Rows from block 7 of a small multi-label image tagger, named by matrix and row number. Rows with one number within an expert belong to one neuron, the router's apart. Each number is 200 + 30 x the weight over its row's rms, rounded and kept within 0 to 999. All counts start at 0.
Before each expert's rows are labels from the 100 images, of 14976, where the router gives the expert most weight on average: "top examples" is what is common among them. Only what is clearly more common there than usual is listed. The data: photos of plants, animals and fungi (iNaturalist).
# router: router (model.blocks.7.mlp.router.weight, 8x128, trained with AdamW), inputs 0-63
# gate: expert gate (model.blocks.7.mlp.gate, 8x128x128), inputs 0-63
# up: expert up (model.blocks.7.mlp.up, 8x128x128), inputs 0-63
# down: expert down (model.blocks.7.mlp.down, 8x128x128, transposed), outputs 0-63

# expert 6
top examples: phylum Tracheophyta; kingdom Plantae; class Magnoliopsida
router.6,227,224,251,134,177,203,240,150,209,221,195,203,211,193,204,212,176,190,164,170,188,232,220,166,171,209,154,220,187,204,207,152,168,232,189,175,227,177,171,218,251,198,201,189,189,151,235,204,160,258,226,208,173,172,215,224,155,182,180,163,256,207,190,176
gate.9,165,205,234,214,178,215,206,225,224,202,226,251,200,216,217,191,241,237,238,178,188,177,187,158,201,215,175,258,296,215,139,161,213,178,205,223,195,152,186,198,142,216,189,186,175,149,174,198,282,247,206,184,221,196,165,168,192,168,196,244,226,169,194,210
up.9,169,215,231,197,206,235,225,175,227,188,213,229,168,274,212,157,145,248,249,134,202,147,207,153,198,186,185,272,283,216,154,208,148,183,188,167,186,182,207,200,200,171,182,231,180,214,180,176,237,206,194,217,226,210,188,203,141,195,184,203,251,163,163,185
down.9,199,235,229,177,194,196,164,181,209,197,200,183,140,226,256,134,147,226,195,162,155,163,144,219,226,234,198,229,242,175,233,255,205,204,238,229,207,223,183,151,164,264,241,183,234,210,189,238,189,226,199,199,228,215,235,189,193,184,201,209,153,216,225,183
gate.10,203,225,196,179,154,174,183,245,212,212,160,220,148,253,194,232,227,180,197,241,171,243,200,182,231,203,229,189,240,153,188,155,200,191,206,201,182,219,251,233,190,169,212,215,195,187,169,154,169,182,202,195,250,192,216,236,177,161,217,215,215,246,119,227
up.10,179,170,186,269,237,187,197,143,229,229,205,218,166,209,163,218,216,181,189,210,239,184,186,194,220,166,164,194,148,241,226,195,209,215,161,221,226,170,179,145,225,220,227,240,193,214,221,150,252,170,171,235,196,193,191,205,216,215,205,234,237,179,250,196
down.10,167,209,159,150,246,193,154,187,216,198,238,239,215,190,199,186,233,209,191,203,202,206,196,236,171,224,180,176,221,250,215,185,249,194,240,235,208,178,216,211,230,223,200,189,218,208,261,198,239,180,241,219,197,207,205,183,140,264,184,238,204,184,200,128
gate.11,203,224,196,188,233,180,197,207,193,241,137,228,212,254,229,230,175,184,206,205,209,245,223,244,216,232,184,217,219,205,217,237,176,261,245,151,201,226,228,185,223,176,250,210,212,188,203,215,186,223,136,183,221,145,168,199,157,238,182,245,193,231,239,206
up.11,184,205,177,164,225,138,220,207,222,193,202,220,209,278,252,244,196,180,212,179,195,219,183,240,217,236,236,193,234,217,236,204,188,221,234,151,197,200,222,207,194,209,207,226,237,211,181,230,185,161,195,193,238,167,197,158,189,210,195,245,209,245,267,160
down.11,209,221,229,282,194,245,217,176,201,183,196,181,160,142,192,201,253,171,217,191,205,203,199,176,153,197,161,228,163,166,205,221,186,205,226,167,170,191,152,191,188,163,194,227,159,260,231,201,275,228,230,227,225,197,223,248,269,174,199,196,207,180,229,187
gate.12,154,172,211,242,182,190,219,193,159,205,183,190,146,238,199,197,251,173,160,250,251,142,210,202,180,203,254,188,197,205,163,204,208,196,235,159,190,243,202,196,218,187,229,215,210,202,155,193,234,184,195,163,181,230,231,244,250,203,203,177,227,183,201,165
up.12,156,200,185,180,190,172,240,188,159,191,207,180,196,238,212,195,183,194,159,212,246,148,217,265,203,179,211,190,180,183,211,191,211,228,172,222,189,188,153,195,225,253,236,263,187,187,166,186,166,150,286,170,216,187,230,218,197,220,231,258,294,197,190,162
down.12,186,215,217,204,206,185,163,175,207,226,189,224,213,202,191,179,232,229,224,173,191,218,250,199,265,198,181,217,205,222,123,212,214,234,146,222,183,195,225,185,267,157,188,209,182,225,187,198,155,178,204,220,231,192,198,185,215,214,168,193,163,236,225,224
gate.13,188,185,181,220,221,176,193,182,188,163,222,210,166,174,219,211,164,209,177,243,231,176,178,141,211,191,197,160,196,243,156,168,182,218,219,233,175,158,200,126,248,159,206,166,198,202,173,229,166,206,173,143,248,221,203,164,188,187,197,220,175,228,151,234
up.13,169,174,185,203,240,208,189,218,179,168,212,205,188,215,242,204,165,256,150,238,232,131,204,186,179,196,231,203,138,262,190,217,134,200,187,192,165,181,190,162,218,173,197,146,212,218,219,285,195,202,188,187,230,229,189,193,173,177,209,202,161,274,150,200
down.13,245,216,241,210,158,199,171,200,211,181,186,202,210,240,230,231,217,192,157,251,168,191,207,177,173,136,171,227,237,205,180,272,200,197,221,171,152,192,207,158,213,167,203,217,218,233,132,184,205,224,211,209,190,222,188,173,214,198,222,165,197,190,219,192
gate.14,221,145,170,199,220,211,231,136,184,177,191,241,234,238,204,204,210,197,161,209,160,184,189,251,224,202,254,196,139,165,200,190,223,196,219,161,159,185,186,151,156,255,221,199,244,204,159,176,229,170,217,245,209,223,186,180,114,234,206,227,210,227,190,185
up.14,178,211,159,180,158,189,182,227,200,169,217,184,211,221,240,228,210,246,221,161,175,187,261,163,213,213,178,238,208,184,261,202,181,202,204,194,259,200,189,161,131,135,157,165,211,198,230,216,197,239,84,137,202,173,239,217,186,189,161,223,176,240,207,217
down.14,175,221,198,202,228,232,248,195,201,153,243,189,250,236,243,235,238,212,183,199,209,222,232,262,158,266,239,167,229,190,189,196,227,205,166,283,180,105,185,263,172,183,185,235,196,213,184,196,166,208,215,188,186,270,151,229,230,221,171,226,206,208,198,207
gate.15,238,198,200,204,266,212,190,224,200,208,185,176,202,275,186,177,222,169,212,187,166,179,121,159,179,205,240,234,199,214,160,214,194,188,207,193,186,204,226,201,264,161,164,215,206,170,183,159,207,168,163,207,200,176,165,208,199,246,191,174,185,176,190,212
up.15,177,231,218,239,150,191,214,179,191,195,235,206,197,155,237,229,161,248,176,212,209,156,258,229,214,181,135,138,202,194,230,223,180,210,258,167,200,220,176,225,210,219,182,158,166,227,196,256,201,220,228,211,155,245,163,169,219,222,186,206,227,201,189,159
down.15,149,179,182,202,186,170,164,201,176,204,212,192,207,170,183,189,212,219,174,176,232,223,206,278,217,177,218,166,162,183,205,234,227,214,161,187,229,209,205,184,163,120,171,226,176,203,171,217,190,163,248,209,208,252,168,204,151,164,204,182,209,206,196,172
gate.16,182,168,235,172,215,216,168,157,189,185,206,215,217,242,258,168,211,159,203,195,166,198,209,219,209,198,219,156,276,219,158,185,192,240,263,257,207,190,201,212,240,268,245,216,204,220,183,227,179,225,213,200,206,207,151,182,285,180,201,169,185,202,131,161
up.16,197,207,207,168,208,222,172,182,183,168,169,214,228,182,235,189,177,160,219,178,174,184,175,257,160,175,239,187,234,215,114,192,213,256,230,218,204,240,251,218,225,235,242,238,207,258,212,226,168,193,185,214,203,188,169,187,323,210,228,203,174,207,105,170
down.16,212,229,193,196,217,169,162,189,199,192,192,169,216,157,225,156,181,171,270,210,150,195,188,254,214,221,162,142,194,182,193,187,199,208,214,200,187,192,192,232,206,190,211,226,220,172,161,195,198,210,230,245,198,171,171,200,209,165,191,220,255,195,111,187
gate.17,157,175,202,159,253,169,212,200,209,180,219,184,214,189,167,184,256,209,180,203,269,201,200,179,245,175,168,161,192,186,178,219,199,213,243,171,240,222,225,206,147,222,139,198,202,178,182,187,178,183,201,201,231,265,213,209,171,213,180,213,202,149,167,183
up.17,206,236,228,207,219,219,184,209,147,211,195,199,129,215,247,177,174,242,234,207,201,203,261,196,203,190,184,209,262,193,191,190,230,219,172,169,154,169,263,190,196,229,230,233,222,246,223,172,230,234,229,149,200,205,162,246,204,224,204,208,185,221,138,216
down.17,174,170,148,177,192,179,219,199,186,148,243,149,222,262,215,206,218,273,171,173,191,179,210,249,220,228,154,192,227,250,161,168,164,207,161,151,198,223,205,186,185,210,195,202,211,183,221,181,163,227,232,181,126,241,144,188,224,179,243,203,159,226,131,196
gate.18,183,230,207,209,240,201,200,200,204,250,193,194,179,170,225,188,221,203,167,239,180,196,192,193,191,258,187,264,158,233,181,240,253,173,224,269,159,222,201,238,204,183,171,253,216,223,191,199,168,193,243,239,242,247,241,188,208,217,185,158,172,170,252,210
up.18,167,181,212,196,162,229,174,191,212,165,229,216,180,227,199,206,219,261,201,181,298,229,186,239,270,204,211,209,239,241,182,151,182,164,159,192,165,237,191,189,211,235,214,174,193,244,162,164,172,187,245,138,138,238,210,217,174,215,198,153,173,179,189,187
down.18,198,204,232,190,188,198,216,258,188,180,208,161,146,212,195,185,199,218,231,209,211,214,199,201,230,225,200,174,158,157,241,195,215,238,197,253,171,204,164,182,155,175,198,178,212,179,215,239,142,206,209,215,171,266,152,249,223,196,229,179,150,141,255,174
gate.19,194,156,207,198,156,221,159,154,180,237,211,236,213,142,210,173,212,176,174,232,199,231,253,235,157,291,208,171,153,254,131,154,170,256,227,155,169,168,166,199,244,242,202,180,253,222,179,223,157,204,154,196,191,240,203,217,198,184,192,216,170,192,232,213
up.19,209,205,188,211,177,227,137,180,180,206,191,199,190,170,238,197,218,148,157,215,182,209,275,217,192,234,240,161,193,207,132,146,202,233,188,155,137,176,220,181,190,230,207,164,235,193,213,235,213,191,154,209,231,193,219,231,190,109,167,208,169,174,221,230
down.19,257,184,222,189,190,160,233,172,151,183,172,190,241,173,188,222,192,146,196,240,195,210,185,235,235,208,221,177,221,233,233,247,200,164,176,170,171,160,194,224,190,132,228,215,177,199,171,191,202,189,230,165,157,182,209,184,237,203,240,181,184,202,211,137

# expert 4
top examples: phylum Arthropoda; class Insecta; order Odonata; family: Coenagrionidae
router.4,233,237,256,139,166,189,228,169,202,217,212,161,183,183,207,203,183,213,170,203,175,229,231,181,174,224,149,210,186,152,208,159,174,228,191,168,216,186,174,237,200,207,207,174,187,173,232,231,133,231,224,238,172,177,212,204,143,166,191,159,254,193,174,179
gate.0,212,195,187,188,189,155,167,162,192,162,182,201,161,207,177,189,201,134,281,152,189,223,209,179,216,156,221,253,191,198,201,200,224,203,206,222,174,209,185,146,169,205,232,239,167,206,201,143,223,146,191,153,195,187,196,164,198,202,166,215,190,245,274,219
up.0,166,185,199,198,170,181,157,207,210,187,180,213,184,221,230,181,200,187,277,180,168,238,177,181,225,184,211,211,157,192,185,196,237,184,228,256,162,253,214,123,150,189,232,272,166,213,229,150,242,147,215,174,206,206,182,173,201,198,178,242,181,221,279,191
down.0,206,164,208,182,145,194,155,227,236,226,216,202,200,204,187,148,255,148,239,174,214,234,181,130,188,234,150,231,166,238,152,217,239,146,211,230,234,184,192,174,250,195,237,183,239,117,234,182,167,172,230,187,202,193,194,235,146,205,200,223,210,199,209,163
gate.1,208,160,197,244,174,194,196,162,141,187,181,247,216,202,217,219,151,210,157,226,159,243,159,228,164,221,174,167,233,225,202,140,215,216,191,133,175,198,203,221,186,194,202,205,217,219,210,210,223,165,203,215,183,187,219,159,199,268,278,220,126,225,177,218
up.1,204,218,161,149,208,229,153,257,224,172,193,216,264,167,199,233,195,169,197,170,184,222,158,197,216,189,154,240,170,199,211,213,170,223,206,200,157,224,224,224,158,220,172,158,186,177,163,226,128,159,215,148,187,218,237,225,210,131,133,208,202,232,166,225
down.1,166,198,200,229,178,159,216,300,165,172,121,220,205,185,208,191,173,218,246,215,170,222,230,266,174,158,176,228,212,196,176,232,183,247,156,196,161,181,193,162,195,189,163,213,190,177,221,228,197,256,197,188,186,196,201,226,187,212,144,146,250,202,230,176
gate.2,183,188,229,218,227,272,208,229,235,165,171,149,235,253,227,207,181,250,196,230,183,191,193,188,198,221,237,228,164,203,217,170,218,184,197,197,200,212,200,234,217,194,155,167,183,207,169,210,133,232,198,214,198,191,184,201,158,212,157,185,152,227,258,253
up.2,221,157,228,199,253,228,247,225,165,199,176,193,207,256,201,196,157,196,224,205,168,158,197,169,231,199,198,230,179,205,205,162,222,169,201,250,225,228,211,187,162,201,193,152,201,237,177,161,229,177,193,200,197,224,186,171,237,203,173,186,193,189,236,202
down.2,201,159,204,202,214,211,165,239,220,186,183,221,249,165,230,208,236,189,150,223,213,178,237,207,185,214,239,204,146,208,205,190,168,228,206,203,171,243,247,225,185,194,206,209,230,203,199,221,209,175,181,191,174,255,202,231,264,169,183,179,222,146,154,201
gate.3,179,186,209,215,148,170,233,217,189,193,202,190,175,166,185,210,180,246,246,224,222,224,116,189,195,197,208,284,224,202,210,159,215,183,205,180,260,212,159,256,137,194,161,226,169,223,232,172,208,269,203,177,210,220,234,231,194,167,228,246,211,191,193,194
up.3,215,169,198,174,250,199,179,198,180,157,230,215,216,193,168,183,190,144,142,237,139,201,229,240,187,201,240,206,180,233,218,202,176,215,194,190,120,209,201,162,195,186,199,158,206,219,147,235,200,187,171,211,190,185,218,137,255,242,201,145,162,209,137,168
down.3,192,128,214,237,222,220,155,251,165,157,170,223,222,187,200,175,243,214,211,152,196,239,226,190,194,151,171,239,226,173,211,189,198,231,150,121,202,224,162,217,181,222,159,176,188,191,247,212,239,227,207,202,205,200,225,212,243,183,155,216,223,163,216,213
gate.4,203,132,219,208,268,168,221,244,186,155,257,226,213,241,151,182,230,181,282,200,172,179,209,200,175,179,204,200,175,235,272,175,264,150,195,207,184,215,215,173,194,230,162,188,201,137,173,219,179,247,175,233,175,193,188,247,217,185,207,212,165,202,235,213
up.4,201,192,233,199,218,200,173,202,209,162,231,223,182,256,185,153,179,205,223,187,189,121,219,248,244,222,261,210,180,195,168,175,176,191,203,226,230,181,238,204,221,195,210,245,160,177,201,172,204,193,201,178,196,174,181,206,246,202,233,196,199,164,131,213
down.4,221,201,191,211,238,210,237,232,246,224,155,178,177,224,225,159,222,193,194,187,181,217,199,219,179,196,210,243,253,206,239,257,216,199,183,211,167,256,222,238,186,230,186,170,203,207,238,205,215,258,235,193,246,164,165,163,157,192,217,257,188,194,180,160
gate.5,223,243,205,155,179,187,203,184,241,168,206,188,176,196,146,194,212,237,200,206,228,185,210,201,195,157,151,188,221,211,219,180,169,184,227,188,193,148,194,219,185,182,219,175,181,139,179,229,200,189,175,196,215,151,153,226,139,162,239,257,214,219,218,168
up.5,232,243,194,179,163,149,217,210,222,160,205,202,180,194,180,203,213,229,199,247,198,209,181,201,227,213,172,204,165,224,190,183,159,207,258,255,214,150,224,207,180,153,211,165,191,179,211,247,184,162,186,190,228,139,185,213,136,168,246,263,192,262,195,174
down.5,216,184,206,167,167,161,232,226,169,187,161,183,216,186,190,246,239,251,180,216,151,218,199,167,194,238,185,228,234,168,242,204,227,204,206,190,162,220,207,177,177,202,216,285,217,155,156,201,126,219,197,166,196,228,203,214,171,232,223,193,221,241,185,224
gate.6,187,232,207,176,248,210,184,174,217,200,220,227,236,196,183,151,165,215,254,229,209,210,223,227,208,209,165,197,212,164,256,223,205,177,225,152,179,167,204,238,185,208,215,201,193,197,201,233,206,204,124,195,144,216,224,196,215,215,237,207,204,200,194,179
up.6,197,195,217,188,205,179,203,206,193,175,182,155,199,191,234,171,160,204,166,254,180,172,204,251,175,224,241,215,198,220,212,263,270,166,216,181,185,171,147,172,221,207,167,220,244,234,160,176,212,201,205,188,186,187,200,251,217,136,229,268,193,179,210,214
down.6,201,212,244,190,171,200,208,198,194,216,219,245,213,200,197,178,245,192,208,190,206,183,144,189,222,229,197,193,165,164,195,202,195,210,172,175,231,199,152,131,221,203,174,206,216,238,252,190,203,213,240,170,214,211,224,188,254,177,190,193,164,189,242,227
gate.7,163,226,211,177,217,219,217,221,162,195,148,223,189,196,178,157,199,201,192,181,228,199,151,195,228,217,182,128,196,203,246,199,222,156,159,206,209,183,156,212,204,214,212,215,160,245,145,165,200,208,195,153,167,215,237,198,199,179,195,192,181,158,217,208
up.7,127,196,215,163,212,198,199,224,178,157,155,218,200,240,178,155,199,202,168,158,206,216,154,226,178,209,220,167,188,183,278,189,216,181,187,198,210,194,151,228,196,189,207,230,186,229,168,191,185,220,209,168,175,234,234,194,246,152,233,192,182,160,211,225
down.7,210,148,189,178,165,200,236,191,240,237,217,182,203,232,124,245,146,179,115,180,244,225,162,137,174,160,188,230,215,192,177,198,192,197,218,207,202,174,225,226,198,225,226,220,132,143,201,238,223,178,153,213,211,199,230,176,264,179,195,223,176,223,237,195
gate.8,204,236,182,221,197,231,191,203,248,191,133,212,198,203,191,143,222,223,208,208,240,221,225,169,166,217,223,243,214,207,209,167,168,208,207,208,200,248,226,174,187,208,173,247,173,177,234,199,191,184,145,231,188,216,180,251,211,204,173,248,192,218,212,180
up.8,212,182,193,173,207,165,267,148,188,214,232,200,169,182,189,235,238,154,223,195,136,210,175,209,188,153,205,196,166,251,219,246,258,207,194,223,187,149,197,197,205,167,181,136,249,216,184,160,246,215,216,194,212,236,155,148,154,185,210,204,190,225,212,198
down.8,166,232,160,212,198,211,188,167,169,211,224,186,214,156,150,212,232,234,216,180,222,206,200,218,191,174,197,170,180,233,176,171,170,203,262,200,187,208,211,175,161,198,200,224,162,178,200,238,203,189,190,166,178,178,206,171,269,179,229,255,195,247,217,114
gate.9,146,151,199,148,191,246,224,199,193,203,194,159,193,238,157,187,176,164,181,185,215,226,133,195,171,183,245,254,169,235,250,217,176,204,203,173,240,221,181,211,177,159,260,225,215,228,243,190,177,243,221,185,188,232,145,219,218,242,166,189,222,160,184,245
up.9,139,199,153,202,155,240,207,166,156,190,199,190,206,209,197,174,173,145,209,246,259,227,150,189,181,192,195,210,234,209,244,214,153,118,209,207,234,229,188,196,147,183,280,248,177,206,202,192,201,210,198,182,166,218,176,263,187,177,151,216,239,205,188,257
down.9,199,105,209,177,181,219,228,195,192,225,247,169,167,137,179,199,147,216,268,156,161,145,180,117,158,232,211,192,193,203,183,176,145,190,231,183,210,188,235,249,188,182,220,208,180,214,164,223,212,193,175,175,234,231,226,205,185,173,217,208,184,182,204,201
gate.10,218,209,193,254,258,196,171,268,196,193,222,250,183,158,198,197,193,206,259,194,155,223,178,187,168,191,174,196,204,177,212,158,225,226,198,193,303,272,201,227,227,164,189,222,161,140,226,183,218,218,217,154,215,226,200,189,200,181,235,166,213,208,137,210
up.10,153,244,245,173,280,159,221,262,239,245,185,231,251,200,161,244,215,218,149,183,223,204,179,223,206,193,177,235,207,194,195,148,180,199,201,194,221,209,137,205,165,209,193,197,134,214,210,185,177,261,189,186,214,221,178,188,157,170,153,224,186,249,217,208
down.10,178,206,218,189,198,194,213,156,208,201,149,142,208,160,214,208,243,215,168,221,244,133,190,197,207,161,135,283,215,202,237,257,194,241,129,195,172,200,184,198,131,182,214,189,186,225,223,207,204,155,184,197,191,202,221,247,257,198,171,205,181,191,183,202

# expert 7
top examples: phylum Tracheophyta; kingdom Plantae
router.7,210,229,230,142,160,208,229,168,210,235,199,151,183,172,211,222,163,221,152,190,168,239,233,172,167,195,156,226,200,200,230,179,179,234,195,159,228,174,159,226,202,218,202,168,204,167,235,235,172,236,212,256,166,182,195,236,174,161,205,160,256,159,164,141
gate.0,185,196,151,173,183,204,214,257,141,159,162,204,227,219,182,192,159,180,166,234,244,213,155,235,211,238,181,209,234,204,165,258,214,214,153,220,174,201,181,145,175,235,195,197,185,223,229,183,204,156,136,272,155,160,133,253,235,211,207,234,213,183,225,195
up.0,181,178,176,160,153,209,211,244,187,153,238,190,232,202,215,197,198,164,150,232,225,227,205,243,203,235,199,212,204,149,201,233,173,194,147,265,173,198,161,184,151,169,199,182,114,201,240,183,217,175,131,221,190,176,165,277,217,182,182,246,250,172,229,207
down.0,203,231,179,167,203,183,164,242,225,215,152,177,165,230,225,177,186,229,183,247,220,210,203,234,159,173,182,255,232,229,210,190,241,125,206,202,196,190,233,217,153,199,173,165,267,148,216,208,217,237,206,213,184,194,195,203,212,156,162,234,196,189,189,246
gate.1,208,207,227,183,239,202,216,180,242,181,149,210,174,230,206,196,249,228,227,218,193,155,139,209,230,184,245,176,185,175,225,204,193,199,204,178,156,221,237,223,203,190,230,191,179,175,129,204,192,177,186,185,194,221,198,214,220,194,130,183,156,189,215,219
up.1,142,195,230,182,254,188,213,176,189,165,167,142,228,158,192,199,217,204,206,201,219,204,126,182,221,166,219,201,174,191,222,236,189,219,187,233,147,222,226,204,238,208,221,186,194,183,146,227,193,156,207,187,198,202,193,212,161,170,188,169,214,179,163,228
down.1,234,189,150,136,210,218,214,205,170,237,261,136,214,204,213,182,242,228,218,187,205,212,242,175,206,212,147,224,220,231,180,173,193,208,166,245,201,246,199,195,148,241,194,154,276,177,209,197,176,202,249,204,194,187,227,159,216,245,192,182,185,164,203,201
gate.2,210,178,262,182,200,187,170,184,224,179,241,217,198,177,172,220,184,201,233,223,222,161,231,255,218,170,208,171,234,194,163,259,200,221,157,171,217,198,218,204,188,186,193,193,210,215,171,240,200,251,153,239,182,197,124,197,187,215,239,184,293,184,239,214
up.2,209,204,208,209,158,164,168,242,161,211,225,164,218,198,219,180,202,212,187,182,102,187,188,188,183,219,183,166,118,270,252,163,195,279,211,180,206,175,222,193,181,147,209,186,162,169,220,204,201,190,237,219,229,180,226,201,192,189,157,261,129,217,188,169
down.2,174,163,173,200,224,172,214,208,184,237,191,180,276,207,166,206,172,201,219,206,241,231,251,194,153,220,178,189,212,204,157,212,165,172,164,149,214,218,226,180,184,189,194,224,214,214,187,193,239,174,231,171,234,173,223,193,179,251,171,279,139,230,191,159
gate.3,146,157,201,197,189,202,175,198,235,242,256,207,204,216,180,224,217,182,165,236,187,182,174,222,174,130,194,190,227,189,191,233,214,213,184,151,225,165,136,152,178,150,208,248,203,183,179,250,193,232,206,204,216,187,205,211,235,215,205,251,168,194,195,166
up.3,186,178,181,203,216,239,209,198,235,212,169,233,193,155,164,188,193,172,152,159,173,191,172,255,183,240,178,212,231,205,200,163,245,159,199,211,209,199,185,184,234,212,211,261,230,172,212,188,163,125,186,198,213,215,195,236,213,189,159,200,181,202,201,255
down.3,197,167,232,203,248,244,227,221,164,196,211,136,233,215,262,233,234,146,189,189,220,234,225,209,232,219,261,235,166,174,204,167,221,186,199,200,202,146,203,210,193,196,223,212,230,185,205,141,204,260,158,146,222,260,189,169,204,200,257,207,223,191,159,269
gate.4,246,188,211,187,234,186,198,200,189,226,195,189,152,249,197,183,186,228,179,191,196,256,197,254,164,175,153,240,205,238,240,173,208,178,168,163,207,171,175,191,207,188,136,193,191,161,169,205,173,212,252,172,246,176,195,230,235,187,206,169,171,181,190,263
up.4,237,152,196,221,209,151,193,212,192,228,177,210,151,227,175,169,149,221,222,232,163,196,179,254,177,173,160,251,208,261,218,211,185,180,147,149,208,178,158,164,197,182,157,211,159,183,167,180,209,197,256,221,214,188,159,196,233,200,182,185,154,198,173,248
down.4,222,162,206,177,148,132,231,235,164,246,243,199,188,214,209,219,182,216,178,182,205,215,163,203,167,228,195,195,201,222,192,243,217,192,199,212,215,197,153,222,174,143,191,210,216,188,198,214,205,201,182,243,236,148,210,173,178,216,185,188,192,196,191,287
gate.5,190,187,222,194,214,189,128,243,164,169,236,188,166,175,154,163,216,223,241,229,253,194,216,198,190,210,207,202,163,209,167,251,224,193,248,204,190,182,198,218,222,206,173,181,186,249,190,196,262,145,194,222,196,141,242,187,195,244,210,223,224,191,218,160
up.5,156,178,246,208,155,234,201,231,227,213,229,189,211,220,201,160,163,162,234,197,237,271,236,228,190,169,171,197,279,144,205,114,144,189,173,150,248,237,173,187,177,198,207,217,202,226,227,197,186,207,219,201,217,186,204,154,240,199,175,212,189,234,184,193
down.5,192,264,185,196,163,164,239,242,188,195,190,243,193,166,181,248,209,248,213,189,164,152,173,229,204,238,199,207,205,207,243,206,186,186,141,220,201,242,196,208,195,194,137,167,191,184,173,218,177,207,132,194,163,222,187,210,230,222,147,214,177,256,184,125
gate.6,205,190,228,221,155,163,226,209,215,166,213,221,261,169,207,202,168,162,194,191,155,204,190,228,212,198,229,202,192,188,193,256,215,191,152,229,207,213,214,189,179,282,201,200,199,190,152,178,124,179,184,225,259,211,223,209,201,193,200,245,192,200,180,227
up.6,211,165,175,246,206,132,245,174,208,188,221,212,171,216,208,212,197,172,162,226,141,209,241,232,208,204,195,164,272,190,208,214,179,144,207,140,219,161,242,191,227,169,215,210,169,169,176,242,282,207,230,157,222,197,227,174,211,196,231,178,182,205,240,191
down.6,191,260,220,255,182,276,238,194,212,232,226,211,138,158,208,223,244,227,243,216,190,167,147,195,201,173,144,177,209,229,208,213,192,190,202,197,224,198,180,187,174,148,280,246,203,213,143,201,178,213,197,218,203,195,235,200,170,154,195,165,208,161,219,199
gate.7,279,183,291,213,231,209,177,158,138,254,206,166,202,206,205,200,195,162,258,110,248,211,177,254,192,204,207,266,211,227,157,178,253,160,208,212,172,187,230,194,227,225,203,160,166,216,221,187,187,196,213,196,251,148,203,187,243,215,173,191,200,161,193,195
up.7,190,187,199,229,147,163,226,204,224,184,236,222,225,236,180,232,169,194,216,213,222,183,191,184,173,142,168,144,215,150,249,173,194,183,180,200,173,192,221,174,209,228,200,202,195,202,166,246,194,206,156,234,197,224,160,170,188,145,196,195,214,229,203,214
down.7,177,192,186,179,244,207,183,192,162,228,164,185,185,202,231,236,202,237,199,244,193,199,217,145,193,238,236,171,243,191,205,233,138,204,209,207,180,202,169,207,203,213,181,166,219,218,280,196,222,215,191,171,214,168,178,179,235,263,233,192,216,198,156,159
gate.8,183,189,173,210,193,172,221,142,188,217,217,201,148,177,235,173,237,233,221,155,238,183,232,188,172,147,242,188,221,171,201,149,225,190,146,260,255,266,221,210,173,206,215,170,119,213,207,169,176,170,215,206,215,222,214,139,200,205,171,178,204,165,176,187
up.8,178,171,182,218,185,175,196,214,215,207,155,204,200,202,232,221,167,234,204,179,261,183,200,224,231,186,185,225,173,183,191,252,238,191,194,168,153,244,218,227,224,135,187,201,161,206,254,197,187,255,202,202,170,272,219,127,195,208,226,180,193,150,199,194
down.8,188,200,261,195,214,229,223,260,170,197,194,202,252,238,188,200,227,220,188,243,162,204,189,214,212,209,201,130,260,216,213,205,223,176,198,213,213,216,233,200,180,156,265,227,220,189,169,200,191,150,236,204,211,201,184,183,235,200,150,160,253,182,190,228
gate.9,161,228,226,192,173,230,238,175,264,186,167,142,194,209,184,215,127,200,188,198,250,183,213,219,161,219,219,151,160,182,174,189,273,190,243,248,196,281,188,238,238,184,205,185,163,230,227,200,227,248,185,229,196,183,224,160,203,197,176,177,216,161,182,139
up.9,189,254,189,225,186,175,197,194,244,211,168,154,210,178,205,185,170,194,183,230,210,216,207,210,202,186,251,159,189,170,181,218,279,184,225,185,217,217,194,234,228,178,207,203,121,173,286,190,251,270,209,234,188,173,222,199,176,224,164,150,190,183,173,146
down.9,211,198,218,227,223,200,154,195,196,222,203,211,244,164,243,161,208,259,269,221,201,267,201,208,208,235,213,203,210,209,144,134,208,164,171,200,164,189,205,158,163,195,216,177,245,203,166,231,193,230,230,229,198,199,184,197,172,174,208,190,257,184,189,169
gate.10,197,191,218,187,201,191,218,117,213,182,213,206,168,212,231,213,178,201,196,133,206,165,171,215,202,242,173,259,190,173,275,190,171,127,216,150,205,198,204,139,238,170,196,217,180,216,175,203,160,205,249,219,211,174,189,272,216,129,227,229,202,247,199,199
up.10,174,217,190,241,279,187,185,230,202,173,220,168,227,223,187,176,158,210,194,263,203,207,185,179,225,187,247,155,199,247,202,188,208,222,199,238,149,157,144,241,206,225,185,175,223,192,185,198,163,188,142,182,217,223,256,188,176,237,161,162,199,189,264,186
down.10,184,196,205,207,208,188,225,134,142,220,166,220,191,201,223,186,228,280,233,196,152,214,177,184,186,168,238,201,194,232,183,213,244,256,226,226,241,235,188,187,206,199,245,201,142,203,223,221,196,201,187,178,162,221,207,200,172,244,223,146,190,109,193,207